{
  "crop_scale_min": 0.5,
  "targets": ["smear"],
  "avg_pool_shortcut": true,
  "residual_init": "zero_last",
  "ema_decay": 0.995,
  "batch_size": 128
}
Rows from block 3, named by matrix and row number. Rows with one number belong to one channel. Each number is 200 + 30 x the weight over its row's rms, rounded and kept within 0 to 999. All counts start at 0. After the name is the row's rms in percent of the matrix's.
# convs0: first 3x3 conv (model.blocks.3.convs.0.weight, 224x224x3x3), inputs 189-197, a 3x3 kernel for each
# convs1: second 3x3 conv (model.blocks.3.convs.1.weight, 224x224x3x3, transposed), outputs 189-197, a 3x3 kernel for each
convs0.60,097,286,246,185,226,219,212,174,220,150,201,180,180,207,231,211,152,168,177,176,243,197,236,233,214,156,186,240,187,181,177,168,153,211,158,183,239,188,240,231,155,230,195,194,170,211,207,228,254,198,190,149,213,270,189,159,166,141,171,208,195,195,152,147,172,283,227,209,178,228,172,177,181,246,251,209,178,264,243,215,196,246
convs0.61,102,184,289,215,207,234,185,181,260,165,238,204,183,207,211,200,204,206,258,152,187,178,232,259,191,211,211,163,181,249,236,166,250,264,241,161,161,203,202,201,169,219,219,189,205,163,197,138,157,259,233,190,187,191,203,241,195,152,159,302,186,222,215,202,173,200,237,273,226,248,236,192,137,258,233,146,177,190,177,211,163,223
convs0.62,099,216,215,215,218,205,163,192,186,222,215,174,235,194,185,201,268,223,140,236,226,152,177,237,209,207,148,201,249,231,227,232,260,178,181,193,230,227,204,218,192,207,255,161,139,176,193,184,295,168,200,165,213,202,153,214,252,182,219,193,218,225,201,197,184,186,175,191,223,175,151,203,196,163,143,175,183,222,211,190,175,207
convs0.63,100,196,269,211,242,195,205,203,226,244,264,152,184,213,179,204,191,200,189,195,204,181,302,211,261,126,197,211,160,221,196,170,210,123,192,202,156,193,173,201,208,163,189,251,208,186,214,249,237,245,230,206,193,172,205,205,185,219,209,167,213,192,213,139,211,197,235,209,160,167,179,189,205,207,225,151,202,182,166,196,249,246
convs0.64,098,174,202,207,224,184,178,193,184,242,217,183,193,245,191,203,172,213,233,154,209,172,208,176,196,175,193,198,133,206,237,181,198,248,207,156,248,227,172,219,217,187,199,149,204,189,199,212,196,232,184,202,161,260,160,154,190,254,152,218,210,208,117,249,183,198,137,222,207,199,154,178,160,175,200,200,158,223,223,254,223,174
convs0.65,094,191,204,197,197,277,193,155,163,174,206,210,191,195,210,201,215,229,182,204,156,175,211,228,239,126,247,196,217,240,163,211,192,191,215,263,235,200,214,189,203,223,228,205,198,221,157,246,180,225,149,210,227,233,182,242,198,213,176,213,202,144,206,260,152,209,185,198,215,192,138,187,209,216,205,178,238,201,230,199,148,183
convs0.66,097,239,216,210,206,173,187,182,183,168,208,200,214,200,165,202,233,215,217,191,242,163,192,213,218,186,192,191,161,180,195,212,220,172,196,217,262,178,185,154,171,219,191,252,118,190,173,173,197,203,251,222,237,178,270,144,198,173,255,187,152,169,170,181,210,182,189,219,210,198,134,185,197,230,241,197,167,224,238,229,178,187
convs0.67,097,196,192,212,189,217,210,217,234,178,138,191,268,217,224,154,194,159,172,254,170,189,176,223,222,231,202,173,202,196,195,190,189,189,132,133,171,175,249,216,227,223,217,243,153,233,133,182,265,178,221,183,196,133,201,191,210,176,202,189,215,210,170,139,227,149,219,198,181,167,217,227,205,207,174,192,145,230,159,190,146,228
convs0.68,100,183,182,242,198,191,226,233,166,183,232,196,209,188,199,180,182,193,244,225,195,198,179,210,158,210,230,241,238,261,237,266,238,217,246,264,284,220,165,193,170,226,164,204,152,173,216,251,256,237,165,168,202,181,176,253,160,213,217,212,169,231,181,248,181,215,193,193,198,184,222,198,202,239,227,172,174,197,197,199,169,148
convs0.69,107,213,193,186,204,204,211,218,206,196,194,225,191,191,206,206,203,199,181,239,166,321,197,192,214,139,278,107,194,191,186,255,209,181,204,168,152,220,230,187,186,227,222,202,196,176,168,247,220,160,216,149,220,219,235,224,178,249,184,155,183,198,194,157,206,213,209,178,200,203,184,215,183,187,188,178,207,216,211,246,218,208
convs0.70,102,147,237,204,144,172,221,235,206,226,231,197,218,204,165,190,169,172,232,252,176,216,204,232,185,128,239,166,195,124,160,170,187,232,189,292,255,194,259,150,190,176,240,179,197,214,215,179,204,190,233,144,212,212,192,174,206,213,212,168,226,247,226,181,224,175,183,183,244,230,169,196,203,164,225,235,209,271,187,189,162,155
convs0.71,095,233,235,166,154,178,220,232,178,137,154,209,198,183,193,231,199,212,152,307,241,180,166,261,137,235,174,145,193,231,241,222,204,256,219,239,200,159,215,161,173,176,220,227,197,241,227,141,264,172,183,173,235,205,147,165,238,212,177,165,167,234,197,199,221,198,163,190,184,246,185,197,231,230,252,205,155,161,198,175,170,180
convs0.72,103,155,225,191,203,206,263,194,206,277,204,221,204,188,211,216,212,206,186,206,211,210,255,198,166,213,182,195,226,149,179,214,149,184,208,115,130,150,252,184,244,250,204,208,178,206,223,196,186,179,161,195,177,211,171,158,194,177,199,153,191,247,179,181,212,179,184,206,216,167,179,203,222,171,180,210,152,162,153,198,234,212
convs0.73,101,164,169,189,170,153,182,233,164,230,243,227,219,182,170,187,174,240,217,230,215,175,193,209,230,156,227,177,212,192,181,194,214,205,207,249,199,214,202,181,225,196,221,218,197,216,162,171,180,226,140,204,197,246,168,221,183,197,235,211,182,157,212,193,211,164,134,176,234,212,158,179,128,194,225,180,219,214,184,223,190,225
convs0.74,095,177,159,183,239,216,251,212,191,141,193,213,191,177,205,241,219,199,210,196,243,171,166,196,167,274,171,212,211,249,234,186,134,184,189,242,200,170,234,193,198,269,161,242,195,205,178,159,252,236,208,222,150,161,188,209,162,222,139,219,208,175,192,183,143,200,178,217,204,193,250,202,178,180,195,291,158,193,122,216,181,175
convs0.75,097,201,161,213,173,128,203,228,238,179,192,233,229,207,180,179,169,213,184,217,290,258,149,175,215,175,241,259,142,239,187,201,231,160,174,160,236,240,188,229,226,195,127,183,224,221,190,165,204,188,233,202,236,191,219,213,266,133,210,185,228,174,230,335,184,249,190,175,187,207,194,192,152,189,192,169,192,151,198,193,205,191
convs0.76,102,184,236,238,195,211,186,157,197,212,247,230,225,208,198,188,191,205,199,178,189,199,222,235,186,217,172,182,193,201,246,239,214,208,227,202,232,205,214,176,216,189,227,221,230,177,178,224,210,223,260,193,161,173,265,117,228,162,190,159,241,182,215,232,203,217,218,196,218,211,227,236,204,233,264,179,183,178,211,174,198,203
convs0.77,097,205,181,200,138,202,179,194,271,216,166,161,177,214,157,229,195,234,166,221,230,210,191,178,175,203,193,220,218,153,260,158,195,222,181,176,197,164,182,272,236,190,232,198,144,215,254,178,207,160,232,271,218,185,179,114,202,241,187,239,180,210,147,238,204,221,255,211,198,182,153,195,192,156,216,272,217,144,146,148,234,207
convs0.78,102,228,174,188,195,229,129,161,189,253,202,180,164,196,218,171,274,198,214,221,203,185,257,234,187,173,172,241,201,159,139,188,279,185,217,232,223,200,183,188,195,224,177,192,216,197,175,226,216,146,216,211,286,169,225,128,186,198,238,202,224,188,200,154,193,195,202,242,176,210,181,183,245,221,212,154,236,216,181,229,243,271
convs0.79,104,201,150,201,180,168,202,186,169,243,186,206,196,206,175,203,205,219,244,227,189,246,225,231,218,182,224,203,229,219,206,211,175,226,236,202,213,176,154,202,187,217,170,231,181,213,198,173,202,201,205,253,229,224,171,247,172,274,249,244,187,146,189,226,241,199,181,204,186,203,204,178,204,203,207,222,241,212,185,230,226,175
convs0.80,102,173,161,183,220,196,226,216,235,218,188,203,172,185,233,201,196,203,193,213,155,220,140,225,164,191,214,231,149,208,223,160,219,138,123,197,206,191,209,209,178,173,197,212,171,181,153,201,209,132,200,196,224,147,191,139,238,165,183,226,225,176,260,204,163,204,186,159,191,179,177,196,178,152,220,182,196,177,220,206,169,228
convs0.81,099,212,210,211,160,228,179,189,203,276,177,193,214,190,232,176,199,184,224,241,171,234,148,174,223,201,182,197,207,231,164,207,201,199,176,197,263,158,180,198,200,244,216,169,139,250,157,212,177,213,149,175,240,240,168,208,203,279,169,237,136,153,210,197,229,208,173,181,206,172,183,229,207,244,168,170,125,197,189,194,200,194
convs0.82,102,211,207,103,196,215,233,204,208,225,191,175,231,194,201,210,205,193,213,172,222,150,212,175,199,199,256,200,150,163,181,161,207,174,194,240,236,203,179,206,202,192,197,180,244,213,201,228,208,165,214,161,187,190,146,206,176,205,243,296,166,190,191,240,219,145,204,189,159,209,217,246,193,209,226,186,194,206,203,208,210,162
convs0.83,103,168,176,168,280,204,185,234,200,207,194,210,190,184,201,210,170,179,214,177,208,172,206,196,183,191,220,234,184,154,166,255,210,253,285,225,209,163,182,204,222,207,179,250,251,228,236,215,253,178,255,263,155,177,211,184,191,190,180,165,184,255,175,269,155,190,160,233,198,195,221,263,249,187,206,247,186,181,249,163,169,193
convs0.84,103,171,152,189,202,185,217,193,179,219,169,203,193,169,200,188,190,220,195,151,273,172,227,185,205,152,237,228,186,234,238,260,192,207,220,190,156,163,183,168,150,208,151,137,187,162,209,200,109,230,198,150,198,218,181,202,272,246,219,176,242,261,169,132,160,192,189,213,179,184,221,227,228,244,152,150,214,166,147,171,195,204
convs0.85,103,154,184,217,257,204,177,215,204,244,143,199,228,257,234,207,211,175,213,167,182,242,281,221,224,278,190,182,178,222,211,218,248,238,180,143,252,220,195,193,204,228,207,197,191,164,178,184,174,206,205,238,209,170,232,142,134,209,197,214,240,160,162,183,220,174,237,210,188,203,232,124,140,260,179,246,197,201,210,145,170,205
convs0.86,098,216,185,170,149,189,213,236,250,184,236,225,240,243,237,176,168,165,190,187,239,198,197,195,164,231,191,180,235,243,146,211,186,196,194,223,282,159,262,227,195,215,184,169,215,218,196,160,169,197,245,169,214,258,145,209,171,190,171,242,217,159,284,168,225,150,187,213,224,235,192,159,204,204,206,166,165,166,230,205,186,142
convs0.87,102,211,231,240,166,213,207,170,221,196,182,196,191,195,190,181,195,195,193,239,205,224,174,195,251,198,215,215,186,236,210,205,206,187,204,211,175,193,205,161,193,176,198,162,181,220,166,216,213,205,250,205,227,167,181,192,179,182,140,255,210,147,224,212,245,190,207,221,214,202,226,174,168,232,193,236,184,178,210,166,179,239
convs0.88,098,150,176,127,170,216,173,257,172,191,179,170,189,177,185,195,227,201,258,245,164,190,203,208,189,208,145,249,256,211,126,183,214,194,160,189,231,189,229,160,163,214,198,219,177,226,201,215,250,200,169,206,249,188,282,202,154,174,223,215,243,194,158,144,249,268,192,211,181,193,187,152,203,262,219,219,177,184,197,136,242,221
convs0.89,100,244,225,226,125,208,110,160,247,177,196,214,154,224,201,198,186,199,243,223,201,135,145,186,245,173,240,156,184,274,133,141,193,179,148,180,216,224,173,207,191,195,229,187,171,217,232,204,202,170,188,235,189,193,194,221,166,185,193,200,261,261,178,215,168,169,149,207,239,189,183,198,222,158,177,140,169,237,176,213,155,237
convs0.90,104,226,226,211,209,220,203,224,222,174,243,208,203,200,208,148,175,214,185,181,212,190,179,222,207,243,234,168,228,242,210,173,164,91,175,212,249,182,176,186,176,160,204,179,242,252,145,175,179,150,208,189,130,175,164,226,225,188,207,204,131,183,259,198,175,143,152,212,187,215,233,260,255,149,141,227,185,237,186,214,217,176
convs0.91,101,171,177,217,168,202,213,199,198,220,169,170,183,190,227,234,203,185,206,192,171,171,162,175,229,176,190,156,212,189,148,227,141,200,207,165,167,177,144,206,202,171,154,212,183,222,210,162,131,199,225,208,219,223,253,196,182,256,236,184,212,240,162,255,174,213,183,205,211,205,247,202,117,228,167,240,211,175,189,221,174,182
convs0.92,100,145,202,190,207,196,230,181,232,227,233,211,219,191,194,239,194,224,177,161,156,151,211,164,241,185,187,209,207,243,218,204,215,215,200,177,203,194,226,160,244,195,163,191,216,204,234,176,164,188,226,209,229,215,156,155,260,144,190,191,209,184,173,191,231,163,220,194,199,161,220,213,175,196,207,235,186,244,120,203,189,226
convs0.93,098,176,165,192,175,221,170,189,187,175,163,217,229,189,204,172,171,210,209,291,266,230,175,141,238,241,200,213,237,208,116,208,161,166,174,192,186,216,205,219,210,203,236,234,194,229,174,205,277,209,168,224,162,157,233,237,172,133,201,223,184,153,201,148,205,223,178,212,222,191,217,209,217,175,167,224,156,209,250,188,219,150
convs0.94,103,215,213,206,213,208,214,173,222,186,227,196,203,175,214,217,175,196,179,228,227,230,131,216,205,217,157,186,212,173,193,191,230,190,206,196,204,182,210,175,248,184,200,233,189,188,265,274,188,169,236,282,160,172,220,215,185,204,213,192,149,164,233,169,237,169,194,162,189,209,234,200,230,184,203,212,178,201,254,224,204,206
convs0.95,095,185,231,175,231,193,279,206,233,157,189,216,180,193,180,212,169,199,154,145,228,171,164,253,180,214,179,167,256,177,216,205,207,176,172,241,159,185,256,213,239,203,196,215,200,190,238,205,171,174,210,259,225,179,147,190,188,205,202,210,125,166,142,279,217,184,208,173,211,196,214,182,191,240,223,148,224,186,154,214,153,244
convs0.96,104,126,199,225,222,177,213,170,224,154,193,196,203,205,222,212,171,181,209,179,214,187,232,193,207,213,180,245,171,192,211,200,228,211,225,218,235,192,189,193,208,209,172,176,184,211,196,223,186,162,195,228,207,188,186,253,202,167,144,169,279,217,183,205,186,212,227,222,191,190,216,226,208,184,183,218,221,177,221,225,177,143
convs0.97,097,274,241,249,213,194,202,234,210,159,155,205,252,195,208,206,206,252,242,218,192,185,152,226,226,250,266,207,159,196,207,129,202,188,219,182,214,174,205,190,189,199,171,209,203,220,176,198,169,184,166,158,177,148,216,182,199,186,205,225,203,195,198,216,179,212,169,154,255,223,209,140,171,213,251,225,181,247,166,221,164,129
convs0.98,100,201,215,182,179,170,194,196,146,243,240,208,259,194,175,165,196,169,213,146,208,172,203,171,186,223,164,211,146,215,176,191,174,179,151,189,274,190,189,197,205,151,224,191,198,173,238,194,208,218,196,207,244,236,188,176,200,115,218,225,201,217,154,225,158,192,199,154,178,142,186,174,211,141,215,216,230,183,200,139,156,138
convs0.99,094,221,226,214,214,220,219,197,198,238,207,198,235,238,221,185,214,195,218,203,272,202,192,193,155,234,225,204,202,208,165,226,212,203,194,207,209,181,153,242,182,163,197,205,201,139,185,135,154,204,233,191,300,176,207,204,174,197,181,206,218,200,180,213,185,204,200,207,216,228,203,157,207,186,175,216,192,153,183,181,144,163
convs0.100,097,253,187,193,210,199,228,202,208,234,176,223,194,187,166,211,184,217,224,192,180,180,197,246,236,183,166,263,262,192,216,240,185,262,200,218,215,186,248,125,164,171,256,217,223,175,180,216,235,191,185,212,205,213,197,186,186,200,202,178,192,197,235,236,202,164,229,220,175,184,270,219,240,199,204,203,219,149,176,232,177,201
convs0.101,095,188,186,212,162,232,187,195,190,206,198,148,162,187,250,244,235,204,211,193,228,166,195,221,215,182,187,276,202,224,208,196,180,220,207,181,248,216,211,275,143,225,192,228,171,163,211,203,167,238,198,200,155,199,229,185,218,185,176,212,189,129,128,297,190,229,187,174,165,220,245,171,209,222,210,221,219,179,246,208,218,211
convs1.60,091,236,217,146,233,184,161,179,141,190,162,166,185,159,232,233,191,208,179,209,172,185,268,132,229,216,124,208,180,234,246,156,189,187,210,261,209,227,163,221,217,216,191,228,146,209,245,170,164,193,220,180,201,151,134,210,194,223,242,195,205,195,170,175,216,197,209,186,189,233,193,229,213,176,159,198,224,215,158,172,185,208
convs1.61,091,213,149,267,160,240,227,179,182,223,256,210,153,243,145,244,230,212,254,166,225,209,209,244,204,213,250,175,244,189,141,192,237,178,240,163,200,175,214,199,195,250,164,190,188,194,199,259,207,204,192,256,213,181,197,239,182,206,178,227,180,203,186,214,242,180,173,192,167,249,248,178,240,153,192,209,193,226,246,216,203,191
convs1.62,093,194,189,179,178,178,206,188,183,172,190,247,271,196,163,312,192,193,191,166,189,197,142,143,206,194,152,189,234,191,219,155,201,194,219,189,203,208,180,197,206,253,185,283,198,204,170,187,232,250,191,220,247,248,173,194,175,179,224,210,219,193,154,234,172,192,182,214,182,163,165,167,255,204,183,230,198,163,224,216,239,243
convs1.63,098,210,202,191,245,206,198,183,156,175,195,150,148,192,207,157,190,167,202,174,137,208,232,212,203,215,167,237,191,200,196,179,209,201,168,155,184,162,157,207,171,232,194,200,206,229,234,251,206,204,216,215,111,169,220,175,200,192,179,202,176,178,139,176,207,181,188,233,199,204,256,266,213,257,204,178,195,155,211,204,212,219
convs1.64,106,249,178,157,220,196,164,208,209,230,166,174,170,161,200,200,213,188,180,230,171,193,211,230,206,183,198,181,182,172,212,196,193,186,183,206,253,223,177,229,179,218,185,168,133,211,235,171,205,199,215,141,161,232,179,179,233,208,168,174,172,160,152,140,189,230,231,220,250,224,258,259,214,228,173,158,176,213,161,199,212,159
convs1.65,104,188,147,176,187,207,189,196,219,153,152,199,191,175,213,233,189,190,233,259,192,153,204,209,210,186,234,186,197,205,212,241,169,186,197,178,187,234,229,158,196,208,183,195,198,201,213,242,239,192,178,183,214,181,143,198,239,177,161,245,176,162,214,183,218,226,210,189,203,222,218,172,208,229,186,184,230,240,194,212,187,255
convs1.66,085,175,213,271,226,200,253,197,190,246,181,199,222,192,187,193,190,206,234,179,191,167,180,204,201,169,198,153,205,189,212,211,194,172,183,209,218,252,202,213,168,175,217,190,197,164,224,253,237,231,195,255,101,210,235,223,219,226,176,207,197,204,177,192,163,191,236,208,201,193,197,170,257,233,181,196,177,224,200,211,227,179
convs1.67,100,196,314,236,183,180,77,155,194,198,165,224,197,187,227,223,210,152,137,217,177,175,195,138,144,182,223,212,240,97,229,148,212,219,189,197,262,231,188,173,158,184,237,176,163,173,189,176,214,205,221,190,206,219,175,180,206,131,188,204,170,199,201,231,244,211,193,201,194,193,170,235,196,235,207,244,246,207,290,175,225,254
convs1.68,081,185,196,212,236,215,212,182,211,196,261,175,215,169,203,171,219,158,190,227,205,250,209,188,198,163,168,248,226,164,174,201,200,187,172,161,196,192,193,265,184,207,166,183,185,140,242,212,183,210,258,237,159,238,217,217,158,205,209,269,180,217,235,242,164,149,175,223,215,211,161,200,200,180,161,215,209,195,121,191,166,164
convs1.69,113,184,202,211,146,196,168,190,176,196,216,148,206,204,182,185,226,154,146,192,181,168,158,251,205,195,194,239,234,229,243,241,143,191,194,203,183,216,236,176,167,225,229,218,255,172,172,233,191,217,218,202,169,118,223,179,250,174,200,212,201,205,172,211,202,202,170,190,148,219,165,179,200,205,207,179,226,220,175,174,143,216
convs1.70,101,186,121,241,207,157,262,187,186,221,248,234,208,194,179,234,174,201,213,195,226,182,232,203,230,158,184,187,204,216,152,177,169,174,169,220,233,224,168,241,211,232,230,152,186,233,181,216,156,176,221,188,177,174,182,239,237,205,210,218,219,202,187,197,153,147,211,269,282,186,228,192,183,244,229,149,230,279,189,206,220,211
convs1.71,089,165,214,191,199,197,163,245,236,194,210,172,215,229,188,148,210,240,243,160,231,122,180,204,203,171,272,175,197,155,183,210,173,254,261,244,234,218,195,219,231,235,186,174,228,139,209,230,206,209,182,191,192,239,236,192,235,253,211,162,207,207,223,222,195,200,224,203,198,229,204,147,156,169,227,220,182,245,197,124,164,257
convs1.72,084,179,121,173,235,189,175,233,149,164,234,172,211,208,188,202,203,192,217,255,193,189,144,211,176,191,245,200,200,178,206,185,212,214,158,252,189,221,180,182,225,221,189,218,166,171,183,197,158,241,206,224,210,274,215,215,183,243,215,243,182,203,228,215,233,168,202,190,156,198,245,239,229,240,224,153,201,177,221,166,187,232
convs1.73,088,188,188,277,210,199,244,210,180,214,204,186,145,208,194,222,190,139,240,229,184,178,262,234,195,204,228,216,209,202,189,210,176,231,205,237,213,173,207,208,188,211,240,174,230,207,206,258,232,201,183,191,236,176,196,251,198,193,206,198,200,227,165,213,164,162,211,283,193,191,168,175,217,117,237,153,249,243,212,228,183,207
convs1.74,081,229,238,113,160,227,255,225,185,168,178,181,186,196,180,198,202,200,192,184,187,164,158,248,189,213,216,233,169,195,210,259,205,236,189,284,257,225,200,184,203,212,233,219,155,185,222,226,216,214,182,189,233,229,236,226,174,233,178,164,218,261,116,237,223,214,242,200,190,247,199,190,223,208,204,230,197,165,195,227,197,161
convs1.75,104,194,290,256,148,183,184,244,234,208,199,216,191,183,222,223,221,192,179,209,209,193,237,157,219,212,190,192,228,152,180,114,168,151,151,178,185,238,219,189,169,192,156,243,220,172,266,204,202,175,214,256,211,199,183,199,171,212,196,204,159,226,203,227,181,200,190,150,162,165,217,246,219,253,173,232,237,217,206,167,232,227
convs1.76,096,239,245,199,143,225,189,168,200,160,181,198,174,158,164,189,190,212,191,188,177,174,192,184,188,188,182,203,165,204,244,237,206,200,204,200,242,153,199,180,133,151,219,239,161,200,161,214,213,204,148,183,162,230,175,194,155,181,195,177,216,205,244,193,178,214,202,210,203,218,190,188,205,256,190,131,173,188,153,133,160,185
convs1.77,099,259,146,162,224,149,275,217,157,150,151,242,205,304,214,224,218,203,150,199,191,203,140,201,244,229,200,138,198,202,175,176,226,143,270,118,193,173,215,178,172,192,219,233,197,185,220,197,208,216,231,159,187,152,176,193,247,207,202,215,223,222,190,227,216,164,158,149,180,213,233,194,144,183,179,188,221,171,189,249,193,195
convs1.78,099,195,189,231,230,150,170,172,179,203,153,206,244,221,179,242,224,229,248,191,163,230,185,174,250,186,224,230,153,159,173,222,280,175,165,150,173,199,147,206,192,230,216,232,188,259,182,174,227,192,178,203,190,186,149,209,217,233,215,200,192,129,167,160,170,228,172,173,212,173,196,152,140,224,198,247,195,188,227,225,262,215
convs1.79,121,226,227,180,183,183,206,168,195,193,194,201,167,233,237,211,210,180,175,205,216,180,180,185,197,176,202,153,185,244,212,176,208,196,215,183,223,176,183,193,162,178,196,170,234,194,212,236,259,200,237,202,187,175,151,164,227,206,185,220,196,263,202,194,152,191,150,231,189,222,217,172,164,160,210,155,209,156,167,197,175,151
convs1.80,110,204,209,229,222,244,216,203,211,230,170,238,263,198,176,220,203,193,237,222,185,204,192,197,199,203,237,190,160,152,256,193,177,219,225,230,194,233,114,236,197,210,200,171,215,198,176,148,219,224,238,238,166,223,184,219,237,194,217,229,176,154,253,190,173,200,148,216,199,199,249,227,180,161,209,168,207,150,205,215,191,174
convs1.81,093,217,201,214,210,183,229,225,208,211,185,170,204,203,189,201,193,144,198,261,194,191,170,212,207,228,218,216,165,201,229,177,148,185,156,210,222,263,198,232,235,213,200,220,230,249,157,217,256,221,222,197,172,178,178,238,192,209,188,236,197,196,218,195,177,151,231,183,176,214,258,216,187,227,201,165,178,225,134,251,232,251
convs1.82,115,155,198,183,207,165,147,210,259,178,173,181,203,209,143,198,179,155,201,164,220,147,145,196,178,166,187,223,194,237,189,203,142,212,271,160,175,212,268,256,169,205,173,193,215,247,216,242,213,181,216,210,220,196,197,191,195,147,189,212,185,164,152,228,239,237,153,200,149,154,136,210,205,246,239,140,191,168,197,178,183,240
convs1.83,111,198,164,208,206,219,225,228,153,131,258,171,178,139,184,199,209,198,198,200,193,167,152,167,168,159,208,196,119,161,266,175,182,156,147,187,197,172,251,176,198,209,192,161,208,158,223,241,163,221,201,190,186,210,244,137,202,172,207,191,180,185,247,166,157,171,150,147,211,155,191,158,156,231,138,157,224,157,240,247,233,221
convs1.84,103,175,205,271,172,241,190,216,201,185,149,199,252,186,193,254,202,231,241,287,245,250,230,213,223,216,265,229,176,174,197,222,172,206,234,172,154,225,221,227,210,218,212,207,196,210,202,200,192,192,254,211,233,230,232,194,185,213,182,153,173,199,204,178,228,186,212,179,225,231,197,168,181,221,186,226,196,262,187,218,237,222
convs1.85,078,199,194,184,224,227,190,106,228,209,167,184,227,297,207,247,208,229,186,228,212,174,170,194,159,160,197,204,232,271,225,249,146,194,148,223,208,250,227,202,180,199,196,170,145,236,226,211,140,220,230,244,235,267,229,212,252,226,231,168,212,230,157,199,200,211,226,218,206,190,204,186,227,226,143,160,230,272,243,175,180,206
convs1.86,090,240,258,236,248,176,186,195,140,180,162,194,224,233,221,250,188,227,258,255,163,242,171,233,201,220,181,213,202,186,235,192,163,177,175,208,169,234,190,207,196,158,182,240,219,142,179,212,222,224,204,257,171,202,164,204,212,185,208,193,194,255,196,186,146,108,200,230,119,217,193,159,169,175,147,169,239,218,217,194,191,205
convs1.87,125,171,177,188,148,225,196,203,220,219,205,186,202,210,173,201,190,217,237,156,206,164,186,211,214,247,209,153,192,199,143,247,171,186,221,196,242,153,197,159,238,213,198,268,200,151,236,200,167,185,179,196,183,166,194,188,236,186,225,210,201,212,211,200,186,246,241,245,186,202,175,201,134,196,216,170,190,175,203,227,174,184
convs1.88,103,211,205,185,168,240,198,188,198,211,215,106,245,193,218,249,173,193,183,204,223,151,259,155,157,215,184,167,187,141,197,197,153,212,125,141,176,210,166,159,244,195,198,186,208,170,214,207,190,226,158,216,257,249,213,240,158,205,227,188,195,193,282,266,124,217,143,200,153,254,149,260,161,215,244,191,212,155,223,217,263,230
convs1.89,090,229,217,274,241,236,215,184,167,282,229,236,233,187,234,227,201,167,229,179,175,207,192,153,191,170,169,167,158,147,233,185,222,202,212,214,216,215,215,219,155,197,173,105,218,208,142,197,180,171,151,213,152,165,229,164,172,164,185,205,130,180,173,194,228,212,176,184,232,185,137,206,187,171,218,126,176,211,169,239,143,218
convs1.90,086,175,189,254,189,184,126,169,165,187,184,178,222,261,164,229,246,145,194,152,209,202,241,195,177,213,210,186,209,222,150,223,129,202,156,172,223,190,212,253,234,216,194,186,195,256,203,229,154,191,205,204,244,240,204,212,249,241,130,178,191,201,219,167,182,282,206,222,185,156,233,202,209,210,157,198,184,223,176,135,158,231
convs1.91,091,191,213,206,192,246,181,195,201,222,210,158,178,124,240,211,222,212,197,129,148,145,209,155,159,244,198,169,175,153,151,181,229,197,180,163,191,212,205,173,217,257,190,230,160,192,224,213,217,134,190,226,210,214,255,205,197,213,199,173,148,241,203,238,233,194,238,199,206,207,153,159,203,183,179,178,190,159,220,153,232,182
convs1.92,115,215,197,202,171,209,234,189,165,261,166,185,181,194,163,147,179,206,166,151,205,239,176,227,180,260,200,183,207,200,208,206,186,224,215,169,213,216,202,259,228,177,226,207,153,170,248,249,204,267,168,189,198,173,182,179,177,110,213,200,146,196,243,189,203,222,139,154,213,199,226,198,191,255,239,171,217,224,167,180,177,192
convs1.93,093,202,198,202,166,190,172,160,191,178,197,203,154,182,190,253,220,200,211,191,214,233,222,203,174,180,211,198,242,193,233,211,196,149,245,219,122,170,204,183,191,214,241,189,210,229,199,190,258,213,261,227,140,204,235,178,181,226,214,229,147,187,158,206,184,186,200,216,192,260,215,212,215,159,215,192,184,239,187,193,215,161
convs1.94,115,196,261,185,228,204,210,186,219,216,203,189,153,214,234,159,185,144,210,187,173,132,199,156,170,212,217,191,163,158,169,164,179,206,187,224,231,163,188,193,204,222,212,194,163,196,186,157,179,227,229,207,175,219,242,172,160,213,227,168,172,136,247,159,178,186,174,208,185,181,238,210,221,152,228,180,233,199,170,204,216,195
convs1.95,105,211,199,237,157,173,168,220,184,197,214,179,168,186,173,253,212,218,227,206,181,183,158,163,171,243,239,223,229,193,156,226,186,215,196,187,206,213,186,219,153,132,187,132,185,149,245,237,239,231,190,171,230,180,197,153,185,190,208,152,147,195,140,161,205,221,193,207,177,236,187,205,221,213,217,188,177,204,207,239,234,188
convs1.96,113,174,267,231,194,213,208,133,144,179,212,217,179,215,254,218,262,182,195,216,222,221,219,242,193,234,201,208,221,161,181,215,197,202,225,210,211,260,224,252,140,185,208,224,169,203,167,179,194,206,199,138,243,215,160,179,193,193,205,183,187,178,102,221,181,163,199,208,173,213,264,234,242,156,195,194,225,221,225,249,270,218
convs1.97,091,171,218,236,179,163,167,194,209,236,218,201,200,123,156,175,201,220,243,184,207,160,217,192,176,236,168,186,234,268,161,216,202,202,231,172,197,197,191,214,199,204,216,140,213,170,207,222,240,208,98,190,159,164,192,203,204,160,172,217,196,216,154,216,213,187,157,221,257,259,251,208,185,229,223,190,160,215,222,171,195,194
convs1.98,104,258,217,142,194,212,162,135,171,228,107,197,163,205,264,227,175,228,179,208,174,155,144,214,231,191,196,162,176,173,225,212,159,167,194,217,167,200,195,153,191,222,228,243,193,244,222,198,139,191,248,164,181,205,180,130,182,238,210,186,164,147,207,119,212,242,197,196,242,205,176,216,215,223,202,165,198,196,199,197,199,184
convs1.99,107,191,133,196,121,178,165,186,173,131,176,209,184,188,182,199,183,261,222,171,174,168,205,261,182,156,144,206,200,149,188,228,212,208,203,177,168,218,271,161,213,213,174,198,189,196,187,193,196,207,206,239,184,195,154,247,266,197,235,207,204,231,231,256,193,205,205,185,230,180,189,164,139,177,162,220,238,214,198,181,191,222
convs1.100,090,205,210,183,188,200,176,158,220,168,210,189,208,211,195,218,193,207,126,181,188,201,269,123,223,228,217,190,226,184,209,230,190,222,151,128,192,196,212,212,257,214,213,200,145,213,228,154,168,214,189,164,207,232,238,225,185,214,200,218,255,191,179,255,136,232,240,219,192,143,223,203,173,194,163,186,203,179,204,194,207,143
convs1.101,106,217,218,217,165,169,217,202,219,178,215,186,213,234,218,219,231,222,256,188,170,169,236,184,199,150,198,201,226,243,194,179,180,165,217,249,217,218,222,230,165,188,233,232,173,224,261,230,197,171,159,223,213,212,179,221,190,242,189,178,248,235,207,200,207,209,112,205,208,195,193,239,190,217,184,217,181,199,224,190,222,204